python train.py --model="image flow-matching model" --dataset="microscope photos of single blood and bone marrow cells" --image_size=48 --cond_dim=192 --mlp_ratio=2 --patch_size=[4, 4] --shampoo_beta=0.999 --eps=1e-08 --max_precond_dim=1024 --one_sided=true --adamw_lr_other_params=0.0015 --grad_clip=0.5 --steps=14200 --batch_size=128 --adamw_weight_decay_other_params=0.05
Rows from block 3, named by matrix and row number. Rows with one number belong to one attention dimension. Each number is 500 + 50 x the weight over its row's rms, rounded and kept within 0 to 999. All counts start at 0. Numbers have three digits each. After the name is the row's rms in percent of the matrix's.
# q: attention query (model.blocks.3.attn.q.weight, 384x384), inputs 77-153
# k: attention key (model.blocks.3.attn.k.weight, 384x384), inputs 77-153
q.272 120:569514560414470568550569440456430529525451463536473501489437475535503488439536459437556451510569595660552503535490571506408504470545477482466474579455498472586565534497454497514516446580508559536446504485431547475506472549436595475
q.273 136:462455469466545433443487513489473477478507520498466470472513447472526445436463568527491497496503497473495471471515460499514569511442491467563419521606512506535490515461547531519522499464428491530509471466451394449513422541502460511
q.274 122:496445548495616451574441407520555430529581530571402465480523463471539448543526570525533444529475429480527454518428508532586499468465508413466366409477513518439435556491566468406459498477495503539484500510495504411488522556460471495
q.275 064:562470453459499580553483529446542536584580450466566575534554523450510540467571602572477500432458456430531554505526420545454493508494427496472470486532521448595453454534503483511543477481460460500575526551447514464416551510544443454
q.276 067:460461516462429570427474464536553575448544482513545526483516500418535534453496529495481545522468525572438474441461437443481459463537483486499457599484479510506531485493515556547572560499462545572465495442557551529440434499538496532
q.277 107:517501499447567591500433543519441567500438458432536568509459511457549545464421453521447441471450460440489522465579521481470527561465489526532561486482475431476433447482514481506513506476484553546425514464468381569496417488447589512
q.278 101:489431490527635488474460489453484521548520532446509483465462503552476569449455498496452470401395456480495467480583509572535483532474462451460451469612553472464530520487577429519470619519487504438354526532474478489450481446488461482
q.279 136:500510490496594615481491524527366554471438544445486496442539492570482511441394480469454521491543455496492479490475506466475550518534459490559621460457457460526392485491510453479549512487516505541561541539480497553516386505459474503
q.280 085:468532498458485498525524465469462462503549435515398444525427473540500537576408439562569528473556437457489476502525514449608483484480510533485554378421403469499492541543597519530421566465486421513476533448473427467507530599541568506
q.281 099:515447512482335628452375506433458510500518464451561495503544525421504490456585551504552493503509552571517505447493468481583543418514497539500549466470487505461517469455572541570556528561519498545489492523403538522484567542488557499
q.282 097:469505441558561625427474511462537450591557534526410501530451464507499448516540553513493505475590531558451580463407431463499528498488516452491531580488459531434523488475501518479511448449550531574568454473531468560521441540526426486
q.283 053:391477550568418525484394439421572432588547488498495533524520542612482499507467442454494537519405455463473516448536493640449421427419491490562537545488634561466473443551507535461461523505526534582563534512473464500493539495516519560
q.284 087:436536505464459474496515532522470487542479434496591501391523549534496685436477472542475491579417423495577471458510459546518488464556490483527463494537471524560464493489444499487362571503471390435489543548554473520584511558466532504
q.285 097:492558452468457603534462486516521410512563503459490543493494530543547396499456530457473429501564519472455506427557557515405417473473497485500549581537564490460466469490532531482567464475416559544452543449546422511573515525405581487
q.286 127:554458434496363556468472613449521555486442466502533517457579482512446536475396505522505497503518468444505548422493636452489417486545542490517588437543432469567444438513567555574513556572527580462499508488449438485527603429536586465
q.287 111:439516442596612555527487608478483511474464461435565486465604463511482428570401487514506512517538562465517542512469547542522582495461545476519568500618477466462449456486477475487530567532549445459524484507443387428568489465590493509
q.288 115:538440515632503417453477545448558496565503492497571480554512496452421499490546536503478513438486483488420557530531519533456468475505514513549580473504500508518527502500533487553583550497525462474470489438458564493505592509537509471
q.289 104:481560505446493531569501440450520454379483486562495540581508537383551402593532529537576535466599579460446506543465535423546388530586557553488523546542492542405576519546483568491573517421443373580517487454535501559522439506426527484
q.290 103:407451476608507399470537517516524441519578522494555496633496512475469564584531507606459526434438485409428513560467360472556516589542530509477560587565443487498417487514497501500504562468414398518534514449462505605470487489581472473
q.291 065:545492508387560483408447490556484559594508503480557526508485503501408605600473505465555489484520491464524447505473517475493526478474578558504486463480457480549471525541493478445380479469560565474507468496443438511524517390502567544
q.292 131:540480530471554456525492399495499490505530496538471471524477511454534493434513464461550441515499545567604489564413454526527536502491493508454420438491539518477509572473455461531438451547533548467529475561464589463462486616450356535
q.293 117:622480528438427465558524513544478545485477502463503464550390507543447514492541429512464528540462538541534423419567586523447521455495491461494444551499549478418549455447380486573409444488517522445456459505494451542483571545452603447
q.294 070:401483526517495573519492483504549478434577610535483434567606520431523463432473554404478508473539523471473511513483480467510426516525491468528490457543568483491463478489497488429572434468489459510511482459541498594429466527488511436
q.295 114:568494588527471455515539473548491506441483528575542492507565529459520527539500599532479531557438432489489496548452521523562415490558476455544416493486457489512454522569508437415506536457507518518605522493540500466521518450537454524
q.296 058:507477508480451534508475464467462429610455559449431529578412492470489518517603556529442509351453569463469442401541513494515512475492574557536489458544497474476508483451514451583512417445481438519516524562473471574481556459531458523
q.297 113:560555571599574447518540438536516543468481552533496502430492491454451539438622527504506553539397558584509570536491616548483505374545479531545397528539547524556543513553457416493508451515501469441494525536521627497458605538450398515
q.298 107:490518466544494516451496527522564456476495448449483495493485485598475469495520390467535492570517532523454490482564538521452502432496526453534458659541503531513531470445482508587443427468485476516498477432503436492560580497619602497
q.299 096:562463476535454528521442488458509467548468546532438496457565449495596486502544584434473507413498526464437555537495502479452466573457480459455600561559516507533567512548501487481540460476481612500472478409520485484523472427531472462
q.300 059:532543529448445558464491484568504565434484429541476541587474469348483496424431529492486519595510447525541450529418517629430471505556490477473508469395523491404503475470478450460527478497475513517548492501522553537439528536426465551
q.301 097:574435488383508450511482471589538528603516450523571469438525524497485444485480462470521481551433440483510393434606512493531454477468500501486466474495490477482510516530498504511486470494488486508465486537542438424513519493560581512
q.302 114:502455477440487647405461515458496543518482494512464517496513475471521527524524512453467539468434447500482500401477517505518549490431484547498567448437512537476483446466530565456489507485499522554458492430510377478457460561537683457
q.303 096:495584484529600487483533481547568415536508508436534506484484521495510549516558544442435443453495540430477492527514511509446418556503493496505482581547473502501516523470539475477436517511560566521407486467528404523555441467524497541
q.304 063:462514511576572506537511537491483612556424543445414523468430528532474528526494350476464585451483457482479500573601477524443561424409479497444521487530617464510576509484448471512524568537494495510403507550533526497523472489510474530
q.305 059:458496456499539502491542485495446503557488534555514470458505475540496588429453417465475497534433505412419590554517536447452470389563484481519467452564613509597445506546590497465490574500515539561579425484444486428494544444537480585
q.306 061:407459502522518488504479480506449494432551457450517510513474525491518570505495471569508445492489504458564537549561504525481532500473553487485451506534537441575486494540525517533531472490448368445538549543538501524514483479403465543
q.307 105:490513555511566435491516426504518545512493508605537524522616564482510534624540536427548553524520495559515489553460471493603505482525527550534380498485495529533527471505546524513475556553528524490556531562446655522435511384431354499
q.308 114:454564501565533464490460499506555499518505517501590493485555505505502492385539411471557487508588491525489519520521533501414502406536539458518434446550494553505445464442519501505484444517500471515541536544499516443494580622469450521
q.309 086:489523583383484600489409511505466503506518507481543471504542506482521498506416552540464522508530437506521510442474463473522485573461521541543535384498444435409446448502544512432536574536524585448446523539482405512484516445421592480
q.310 088:520542499413496472518498460478507532543517526542385525448566503467435418623513475525552462480576564534528496478478569455555495412473515558493497512391493505491598546540577506547465506495606496440495490565592505468479561501516525505
q.311 117:460529510474715463416530435520512522467440486544522524500436518496588555450572525546400514458435482472483514547513420479520515564555475520511456530411468508495454529555428423427544468517520478545614504475564511492563413461502334574
q.312 150:520513425551497548489519622501506488519437443478516470538477469513412465437456423519482533473540515468437530486518565507460494516512518504507651574443493472510498453501438504581484517507439472530557512433511459483571444569561549515
q.313 096:604484468470464515470624492489521482538495444478538500510506521509490389614536623527475470510549564436542508407508465453516513560478525484542558432425516480414493486492496545448486547474617546508546568446523408429464442365502450427
q.314 137:414515641565512550505488464494451533517530515459536501538531539493465506496591486521452491484499518502507542451469405501546555424516509505513593551482487523510472513509504506497481447529461473508475507562533619576506604492457464517
q.315 102:446519481567419475548494474456472564531527485466462493520471481538448477467522419523536495553491609616542509483487478489482521372487516500487428555545643554509585516493391464576486439487434444514484522543571597466523584515528431523
q.316 107:449457462505608528508419475518478432518498557466411506589468485529552545515544474588480433494497464487511507517464487507502542581475502410528517471419451500506419551518482474412503463509531463544620482505550490525445447522443441459
q.317 111:524376514534635500537467423404452446436525516579497565516491500446574522622493472491534442527460412581510515585449493535549535489487482484469441443518449550507533480491495448472464497469528473468560513453511561512456472477426488481
q.318 061:422409584442469511485580492580500653393490519517535478396452518593464535506443493450509508526498477518525515466538499484449421504504516582497509441486578506441575503400493433518466524531526474569510462527519487520464507562431549491
q.319 081:371435522581447456527469490585533475489493467490473524551490487596508511471580410553440429447616453367417524511546511442550475535527479505487542544514464499427478498506511564538489511535443461572489540472556489472569513497521506438
q.320 048:599569428555548451551525481469563424442384491500463557409543529435520479595523454462430469522513457511409535627490508480464443524483506395504480511503490465521533548497565526481406449540511522544460461477570509530419542486414549445
q.321 104:492468595467511505410479479463489487517530495511479556460537507501479487525495461500517442564528531548512509475527433431484578527481525502534537530564464464464516482485428507425491436527580546513436493491445487403534475554468601431
q.322 071:416610534456618506487578523541448467412441620465522506557406459464488596534460522469486445471492467468479407427499515509463508485553479436451509586535555499527518475533494517453527513445567509508416428481445532537683516527472562517
q.323 064:495484486403448490446412466532547510619618454512522415547577509521471492398498537626584487548465570560533478504546506550497499558473558429465518510516533501519548466489479425530518477516416479505463555446508502375450553544511516595
q.324 078:530466477496427495526573500646538511460499546466382451524541490530488526563475502494399512367544499494507514520479468448498521526545523524582496507487431475453502532444593516533439584597282455510456461560489507515420496490438522511
q.325 095:470543442496635498424595484477549476471462462531488581465521573468498567504478474525597520541439503527522494545537440523470497444513498459492432452521512528485496478552583456433503643544530491514590513581438541504564395469442467580
q.326 117:508459415560541421423461461480520500475451506580481462462496512458462503466532459469475456517426586572432492544497467514441525517500515477502510483530526506516482511545453459498537429561536487516509496437557509419438559534536501544
q.327 113:555513317531512481427519492467524493473457435627413484389548477508469505482499595524422534567485489506508474475608465455546447460454505509529505548538595461420543518477623568509523615501482452504529500534492516642613531500530500479
q.328 067:463510576556496395504490494394450548596504537558501499542322441504561502459574393403508545525423540483502504504554532481476586553549501577515506376587568498452492544542525373425420509436551476537517474497535540528471519412513435545
q.329 108:513485410520364485534511522560471570498462483518449471441468504517503548502540519409485487478438501536534500475556670585503410493478506495495454570532536527565433485487438519538475554508508495517498518496429506630493558465499554565
q.330 177:502545570442458581548523539531498514521503497463511530540479489540541499537440570504519514538536450411533496471506539489556519498477487511496500497477507500512483507488546549548445532484471517504516463585466471536511454477472510468
q.331 101:528451434513499390407499464488449517498469528501448538496550526466472486503524419510515483485433561543450519554490503463459505543559512605494505486520477463544540542522476452463574451546520479507527490474479508464507569487566548515
q.332 055:463461536643528537464540509503498552546484464606659493498535554452521523497435502429482513517563393384457565601440500455440561486472499534571499457509456513447430408489579437464507550456547474514471512477478525548529500635464507460
q.333 076:494481411516571416479481448461485535518450480506515519486533485469515499479526491486515502538489573563439518560479461451454481520503482567569530423491521501490483489525498424449545483480595507502569523458503484459536569559557521510
q.334 140:493540584443465593576506540532528529533507483478532513514480492544544503552408558505487535542547458421548507441485552489553525512482491481502507478451466491495494490468517557527453512476471539485475490558488458561485450486451495476
q.335 069:470488587442490540514485480403494431537445469510496504543527544456522548457497546525551515567542461404559531476587518497514459527565490351476500553497508491497426448495497471496552447412653489520508449434483461557565479476484483544
q.336 077:466450481546539417418466480475514514485528482525531468461520478473486521511507489507445440439469462582464508535463453452440476474461530555543535541499436506544508501523412461473558462503530490480492517491587564529477540540595544545
q.337 179:496540583440449588580506536504487515515509501474521514528502505546527500541438578503508523507539453407536513447494542489544539505475468518485487496485511495490475483519564556545463555487447524504466492593477464543507459480443502476
q.338 053:559458501539504409389508494571478485465451528481511518431491482427512525530563485555512386525496456574432453590466469534422563495483557520452487535564481557456518555523469472490551497525550504501471530506547522457525566521541533507
q.339 097:421499458523484526550498492489544399490566483493467487565489492505539532505534439495582489438537462537507570589524459489560557523554518495462445391498608491457445580527487465461506550507502498491559509513455465393592454534443365543
q.340 083:465513633579519524559520487491495487478531554491517523517561529518489607614486326573464483465460508482412505529375497516537537544467477459457509488622394474371517513465550491460426533591294540532493588490385464367433496542506530529
q.341 089:501461467547535392402523464461498496507456441458443505552540474463461487506544495526505496504427596578474483529477476518469506432502521468515508505513442538553479477500413457518554492578539506518538518408443539436511554502575526559
q.342 067:541582524538472556568476528466544529550498499423549542612482497433470482553545541502414558519376395517494507465563521562526559495456472494456490515483491530448547539529457516500469477418576533453463472576487517564558486452464543464
q.343 230:510556571439449582575501539505506516527529482484515494521478482553532493515462581510510534543536448435549510450507526504527533509487478491493494476464516498490504513496553546541449520466463511507482482584481458529481443494448480475
q.344 055:503467557473407445545449513474483546485546553561524518438468573446501484496493514402426571353580516515546446447518517589433506411425489468588488521532542548516513433483530565513486479383499496523487480503486486529559529471587489536
q.345 056:460446402481597433369470500414433541417587444541476537529526521455440539535494537565473526428462541452530480516505540516427509473451534431531513504527482576545459447488495435485519475485411535478440543438439488517615533502565463519
q.346 073:483496528458447468513581476515537479571514494531414485464525515498518331416469452456494473483512486511556480382554483479414471480511517482459512554451641518487499553491559530482569546478451464507595481544461467497443527544595644533
q.347 100:516455423532411458529472518417487420506500521468482480486464479473552501511472545519532536506520437479470446497487544464539429586457504531461529519480512479483520484502511464546479518501521490478532523420519444505537476541508565478
q.348 061:529549526414505529568356509516528566375538503376466527424490481579503521575466564585524524492405524468486456430487551505542499533545529548521498487504394574544443541513491472483430531529482495508407543501547468512399464468431446413
q.349 057:457480598469589465500510524505451542434546558484551512494507590484482550394442551471461459421566459499475534538511497409420499502403527465398493503476539437558536497520504440574505541498369458517435546466675513523580523391575571571
q.350 055:572490624513402517457466515590577558542496466533404446610494488481523472508584579577452474442444521559465574542520503545396592550455494463458500441512458485455432495459524498556528450499482524540545479545523449424487578489455528496
q.351 048:531508601484472497534588501574543592576591577598533605580447520433518557458491531406430473466529481552472542506500477484421472505514559606510459501437512490587428481522586551438544427512491531521507568537658499574447534487504493444
q.352 163:519559595453439591565520541527502524504535510491496492536493489531522510510440565515508528510540459436557508447508546521537523506473482507499485463456520501514504499476554564541428525476438510488464464565502450525492458463447482474
q.353 063:502602562492524538458565511555529459638458564538507533562492487492511377515469482399519532502515433581386543524460402444549560391516489418528451497457493500523496486472483457480553501495524451473526499486526469601523515577560532491
k.272 112:567496540444534556498419421526490547526539548569511507596597532511485440469507566479533459518598619557545514539474400484425521491472544494545382455487475534512521520500457444458474372484515546482551505552498604500450461579524410501
k.273 114:361503452558602420556487538521532464487585521475491476500410468456538502427479447470482427485488394494422518552541464506477475551472475491488310481587565469467527507535513524484546506481493556448475518520450478495533541547516495444
k.274 103:385493503506567460541540446532496520534521476579442454475445517446535459618566422454490554475430470437457452521519506460512523484455516576547368477489569507429470528531514497471567510436564500407495479542500408480460580472482523523
k.275 075:513430411532314516483571655474471594504511369424542415371463466535417546510571626508479569508416406466503478513501521542479482523526477472515574511545516497460478523483511512497537553503504556477454468513543442505489512520440501494
k.276 072:489601467466465493473450434469448456472553550493468497497500483497541512532543550527535497455434442582501518562509435446484472593563600513521458558535558464635504513488516580428607435508456474607544524500437506587468417517453437482
k.277 111:525508481480621501502513584527554467549506470465493536523540483535569511514462513546389494401496478515467487446463526449534523594480503484547574549465461502536458456524544499425517578467515549536548532407577370548469389526525486524
k.278 101:459409499519592470445607572467445503500483513452448520496519510510498641507485487518460505501499420465506526456428522510587588560457436419481536414504483513514431501520575475412472568551513516457568491470512507497491458481592449547
k.279 084:604570479377495619528546489551458433442462507460564544440485487406502550446424524552552470413456442413520514477490596497533449524515524525481575516518440470455519470439498469509558574527471512578487457484492451509605373562531588513
k.280 083:458463519560562498511475544550503536486401457544531469492578515493462420529523405443496465542470484506481446446487576434600552494468494509565415561414551436535563540521506489516548471539460487470527510551509515464531606426508594467
k.281 102:550468610514433546506535436521478581424511482500451509491529522502474499411521492507556546507396437600548508495485485494538471378517472492550506544531563517476497474529498485495478446509586505473474499580475636541378531598432472533
k.282 099:545581441445383603474551567458464534488527471542495496560423483568496443587470540578420569333489576507446530477462489433476539537530515509466690512479535491406529487500474608558490538433509519582458483500524460513482400567558583458
k.283 063:391437447479497522489567474408492499554529488584358547452466488502535429563570501473511450592483446477511526498569411547465481497467548593504390478467562532503474568545532490515393497544454459439517559393399619473520550464432489532
k.284 105:527465503406457521487578604512518625515528447485562486418484488501386557508374436482521525636468457477527476372542579509551457457482495479566442513491513457508499472434494529513413487568551440389472522474536430437487528547498597508
k.285 100:399525464546543473496539527508570472494517445470522470487441477445542418531550544469465462530612604457446471499519489487471480522458520544583407579492482499497505490487478587523437468462543460425582433436548414462526528456559573533
k.286 118:608509456453381453517525656581501491547450471441478466455576503533386508585506619518473522478545482493483517529542512441497506458512441485512561553529423488517498485502521533568517496525591536500491531509507478541477640448517574555
k.287 121:449541469476376513527496621549496502484496445454471461477485438472435490413496475566486483448494525550518542367556546496375492508499504520490710496569471483479494476492459462534583530486496509498388545461568406486540470481455625452
k.288 106:544503535576425408455543477511484460499496489534463493557517497507412464522530532501447552464450482493456544574470529494534511398480424448426597501525567533501522499492532562477470497463552512584484464531479580516462637476455459564
k.289 104:507579469523567543504492392536504477407542509580527517532544463467505474515447494608539549503465644582504495490398552489454534534567550491491544568551461522594537539497466561422529528555465470562469551463521527546509370516461473497
k.290 108:490446518566502470426501511429478510515490482513444505542451469568528613579500362526444554529446469506486534492488520525567571568475448509418613516529517494482509529548489555502432536501448513616539523427454507512498506492477441512
k.291 067:612381512391551503472517470543538532514444473486397471480493523438413550555453522437544447536517445491583445477552521586456470520514572408499576525428561505490480504504512501531498511552492498473551530508543549457483468436448580534
k.292 141:507526542473605480476549332470470510504524517523494554504493520521546452461566533443539449537514571574552515573460471530520516516532507502499429490469502534507534569501433402459487413509531488503499483564517666521498461496422383469
k.293 100:495491585471506476529501450563527503437522524495484559488508528537393498365534485494544479571433482523477469448462576554418578382535469475448440445495504569565427519448415463472502480533342473486419470536553576434532646560541498420
k.294 073:489593581616512515496562494412492417463474586447487524436601450521520531496450536489501522444508510486450489558451663484611477499498533545469481527569459467514576466476599588537504557608464411450528467524639490510556464467497527453
k.295 084:659513586409371431582458485524503471406538497470543472576501565434446551571531552530568479491497471529520479428538521487352422443475484512545446434488449501507453445516524426528526522510526484460448500481365407466547557590538590464
k.296 074:496544536541395508413535494558543413549558553563496502546461509516541468553553555495473558379578553438486471498517494501620537481564450463421478553523599577432463468531514558458557527428533485534551499511556525484452527444540575518
k.297 104:572597518504442458457527420521490566478485502522494509517477515463461484541536533495552440569428622523572490536457645522524498409486527564456372436580539546484544527488479449554487511508467503436427450567479582503511673516519477492
k.298 098:351495488583497531576442582531529528474465535504496474442439476502478512537527401447501495554540501458457490424584563526476570415527561562558434487450552471525495467440473554532547460492434494404446522519519451500565645466424574445
k.299 107:496475459448549500418404546470469524477518515534475485503427456493568479542487562566430485444537538488426551487512436509521496626485487539435718483534524499504495518527484547510495501481469556629569507426446544519529396454518430544
k.300 066:602596500400400467525481522419496481560541488485616488558466495404474491510516491529586541535539391509532465558484597547493475467484426440434493500518431484446506415502403453528522544484581442515439470503499434503600506568464481487
k.301 095:512404563448488443485523429547530416517472445484552513507511529481523470522471446483572433607569509475529459458581559524422518423510470545571292478518522491536435495503550406562499454568487542385552504529397473466526590489497565539
k.302 107:568462525456474607424450607488517524496520518441424500504462502549458525543447524549540523440423477506493466465553580499568507498510507515518538527481489408432499504517517479497545474469572514471421481549535408481515476523481615467
k.303 102:446530457526685458507520476537525437591527531507527505521526481550577495437514565502452498502444577484506510504478449460525437629576524495583441533515535492479409445510494489387561458456452515438599518408514449502436389482461434501
k.304 080:442504424529494516593497642498463612501441503471490488500532522487459526418519413457430617522507426506550486499587549444548504504429497495504530457506566479483470479524519491497412505528521444500529434509443436519416539551590497510
k.305 080:461476437571425493542498672488555524512460516504546420448494444555431440584520446429483532465517456484508542484548542510443550474448510497526503438538560435531442478508543529545562496475522566429514510540480435474505549538586620529
k.306 075:410511531574498506497553446481505522538483513542554524466501539504496538489487388532566488649486441543542488497478434589526507461514461359461488520528482499491484496512485573476387591496540380483482508511545509460557440482535487507
k.307 135:582450554467513470523481274469498522520532505492478536508497497480526502442545517496537461515545496487531469587444471532497540496577477490431356483461458535557582550497512467510552462529439464513524495546563651505560472491489453504
k.308 093:449613474523368383557563531526456445575526429462499491572442441528469416498450620451461431486521526449453467517490542469488462470494455537496395482470518465580542553508607495543569496449425581480528472490531448517487626519524555505
k.309 090:671520566399581613465557512499519513498426550450505521436471507456463497485436561517573451446509502526520471446514579533526543461510510452484482412526465510492521535521508485542505574532529430465433512500428469498496471573497595448
k.310 087:435547500486463493493440468468507583555466521516574484521500452451470451485539415370598501498555615546599494503379493478433463433504543453495606476475514575456501591498463501558492468484456547499473518502459644493494476385460552517
k.311 110:564442539411585509500440369522488454500477585481500520536562526483580522437533500477525417477519572563494486555536505463479470564532538512450471504512452513526567521519493477505520416493460541567432516409438488552436450505530542508
k.312 115:438580424588442444520509647445472471501487473515632452449489523496445501490517433550460602415475474433460534494510479519460502540503477474497618518528489493456476471448418597519498493521529490575465471507415420525519504504525484486
k.313 101:634523437455553488526447493556540458470513496473445517456562498500492486551444623551541489440535623470534486569477527485581440561509527516520408548476367485544480553527536469498531527501439527473478534497568517528493403463448428548
k.314 096:444543568542474529586565426437450527447496485574502523528503526535545526528449360485587494511528553575532516463517497460446519421584457541475548453546504526527464497495432456522552445559549466566443577511412560462527500530434509440
k.315 104:427554541500439496479492410497502502443473489569497478497437531504481528442529442512540496530434541523504523484475445607501559407532494508480476493539539551506498486501479518545460521553494440556515490576463696489482549497520454557
k.316 107:505512426474509633467454527411503513500453463438569511486506499530586490520490496458422487480480518484511462443487466484529502575467518478466598474441486505422566502552515475475523530496493460560521599460546433527543266551532533526
k.317 120:429439530506560454444503334480498536481451508546504500502486456482582502448580427489460512556419472477485512545479496508476509510492534551468536479512511567524543514506519466504484507490472469544502519539479610516508446426473379555
k.318 072:440401553468450543528433561496499590426477468398511562466536545575508579495521417522491543481471386513513508446594610512396488448526501602548466588523470482545421408488520487525467403564507515411502564536431473457453513545511489489
k.319 101:391471477529429492493449609511488475506467529478556504494598502548508520570505385514463557513566508469419482405539482437468500541503532459512584535452462459599448432433480535563481472473444461517523515441540415483554491502609572512
k.320 053:462561538625556515490441504436491521435546497514416488545457513548447551395422518557339556453455481489519459553531560622491551505501490463582576466554458545399512551605417502469549498465516431476503569487537565472486503450484507509
k.321 150:485527533401496551451504476385476517541476547513438516457547515540475483434592497530461490500516536495500461468491512464541514456511542511492563572512497508518565441454490554484495488525533513498453458463525437525489516484538579488
k.322 064:453512418504533539377478450482444522540510538443533566428485529546478525418541531502450406495482522464485520459523585609427438546437550465447482584536505554350473424453480430474418479537504497538547507464580513463422527533512529544
k.323 060:543486445456454515435525389463513526433448514504486485608459580408550517660481522438425480439576540426424546496470443562536501486473438514490535547580438480519533456565593505538408609492487572500466471518476431552528517497525596634
k.324 069:450528536575437484498408482516490481516492451567475473443342460515513509427495521441432515524464456436444532448612486563522558506398421510494527471476440574480498478550566541488545461433492499490486476517622544491492573400494491521
k.325 133:507507559366684536494498484519496556494470465497557555485569532414537462441428505528604488525424550495487532462476521552426525468560541544529425397429473561505489503524405457485527559459453406473506535547491484464492448566537443569
k.326 062:555524578509383504471483508376521468428502441530557508562628531554560454535507489483414496447473498494530523526551444503487533496484480500465488556552463532420489584497561557514469558429517508419459393522451520558617515505562508440
k.327 128:481480558521650486410457510545504536525532439333463499463482485460549478504488513528451502486521500430498514496527457486570537488536508534532527525496509524460453486513511539549465579480503454483565521614490546509469494452443470490
k.328 061:420487378569562507500476568536481469502448514383518342505538494442525409527420443417531436488513420529485530587491474452460545514517489471460485510451515435397490550459536461460546626454342472405450461491368502527447452441575601550
k.329 132:546457293501410445430499505442478524471432448505559516417470500531460511507545567449474540505441510495489500463455571525475421537562519519501465529467546539518536495484508517527555523565510466495569508504500560562510520499519530559
k.330 049:452524509459547524590481517632550531476627627563551399518535531497498399499533526490457485460536481480496468511526454462502534565491535467534496413538605450576442572505549475448506466468578467486410484486521529479490459459644559530
k.331 057:473397485544458485510449593457488440481422556484550499484558515435496543430442461498572404559401519501461462530495470508516444485503579432485540475543435463534423451400505504463436386630613451522520559419509551491409543452553435568
k.332 060:479531585509502419552454488469470429484468540511401460511487545497432483594706538519453466460434560510490479513549547558526480481556555406527546542517469484524487537493390474439561460523488484444533585451468496498468488508476469453
k.333 060:520395570454472466496421549477518476466563442542390414456508563591471479414453485515504470494379488556542469543536484528548484493483477462526543483471469532592541589456522480439453432488439532483439429490471565537527549458346536456
k.334 054:525576525489494496480533552395490469508454449501460525529576504505470327562513526415498465490371425410551529416488448557499432453539479556504491483552573510660490529599569532472433487512559463504533473613391431422493533600495563430
k.335 056:495482550490545498560484524567474544525483547431422551588610501506468542603432465497510485535492483573507493516525586452498490493449469503515470445490488532415438537535505483484517554556472483527473493455555497531492447696459534482
k.336 055:438582397479471453540496521529519450496533549493410520470427548555546509506562457557473490485483507449436545479555501535664470476457509450448519533562558441631459536530610550417486493553480535526500555536460465487520522568419496467
k.337 053:504428454455441476550447477542546575504622558509445412477474532506534477386565553518471500449492487512553513527535479525488588479433469526557413554482467467496495540526527470491522555390465543507470491459390546580465469503444512550
k.338 052:474462509558525526480436588414502451487470590551488515484535440584459555474549519438492545507472500501506530503544482480404487430527533508521521379497494402506443468470502492436519415529577515441568542467543505443471525482518482530
k.339 117:403497535509397455558519498526539472509532523472575497555516519506535444463461505548472464477473493524516543545496442494414486584502477488491456445486557494508455483502567444434552597492513499535528481501531466455532504510521441600
k.340 068:465493594434425541510494555450505547471488445490461512457380556443468396465552559513490514489549512481536551505486453465475537407544516522481532493386519503613542497557428505529496517579531516482485477470455445495573547487536487571
k.341 050:472440507514457497543418500590444505522493471588518619438470504519485455513495375482501497411462468517431489472526521482576502517466505551542589545528487473552516533516596487446522474511594536528515511513493534448422565503557491468
k.342 062:498545530369511472497528547531454574483530331568508557417497481548543499506438458530507441462428550405551467433438520485412489522585492585481435447478538484523512470491433476481496547477476478518486474517549546502468526605494460501
k.343 048:522505581463587562533540611561446464535498438479501473574499486446532515480413536441455419541513463410583518520486467508573529454411493591499494410514529485519547565443516451470483511529481551403415585520555504474494509466442473452
k.344 059:534533467428451487445548484511417504581514489461585472495467457568464542468589442539510483589426456487462550434515459512547468550465520457452452502428506550508501580425500552494413497571500471462524536527560478465562490508550540526
k.345 055:607501495440574495525560479528455550560418578538520432470471516448449406548571491520502500552547503445500494426449494535515559550590464407430500531436564473515591562515422491479499433469564443552457539495497434528612573439471499596
k.346 068:411471481615510469538448515462459487514545410461352444508461482464458577576553480490386474470493461437470511508512443426522481527382490492486536521554602536519486533549434470482496551495457497473505571445522505521478554299517459459
k.347 191:448488457537623502504483498497489402518535540491528484520494515478594502478469522554539559497552432449483496503542450490489507561457481479480506481433512465480491498495519448469481522493515493530555445510537440519548411493477415473
k.348 060:538514446557516537396462535434527453562465567621503527501536512450484495375491516495476468514557536481473542613475496419467486546490545412507564531538374531538480515455653468507478471484544545514508526419538521538509527594476556473
k.349 062:429556505556478508506420464556548585481488356465490499482545442434497542542522433592502555421488452460520474450470511458518508446594518539503486443528507523355491457561484507503613573427506549474495434515495455446443520513608406544
k.350 054:457588475511445481514512545395446415420464460566539567590484483563479465667464493471433429497459543459459524563455447498521476498532496447519475557609533546557436410478425542475504451457565458483509506418424556589520470485582535421
k.351 049:490486502526450402535385543490463471449448402383399472471574374509437523547572557564456506612374528518552554474541468573461617469444483415572525449541412446414489551521458472555532521520544456497496590475502536444564511492478476558
k.352 052:459480531458448494524493539519398483565473561499603459524448468462498449637528525515503522557496478471473553461508468519519608527434434469503498606534440494423490465429431549635452459475542529470351467494485519593548529474464599568
k.353 060:446520506516524549513409499515487549434521451437595454478548485502514546602502480512532489521511442476395516500492542457556432530518551641536482469512496425414444488474496517551517426506455492513386420514493485480539558526518563572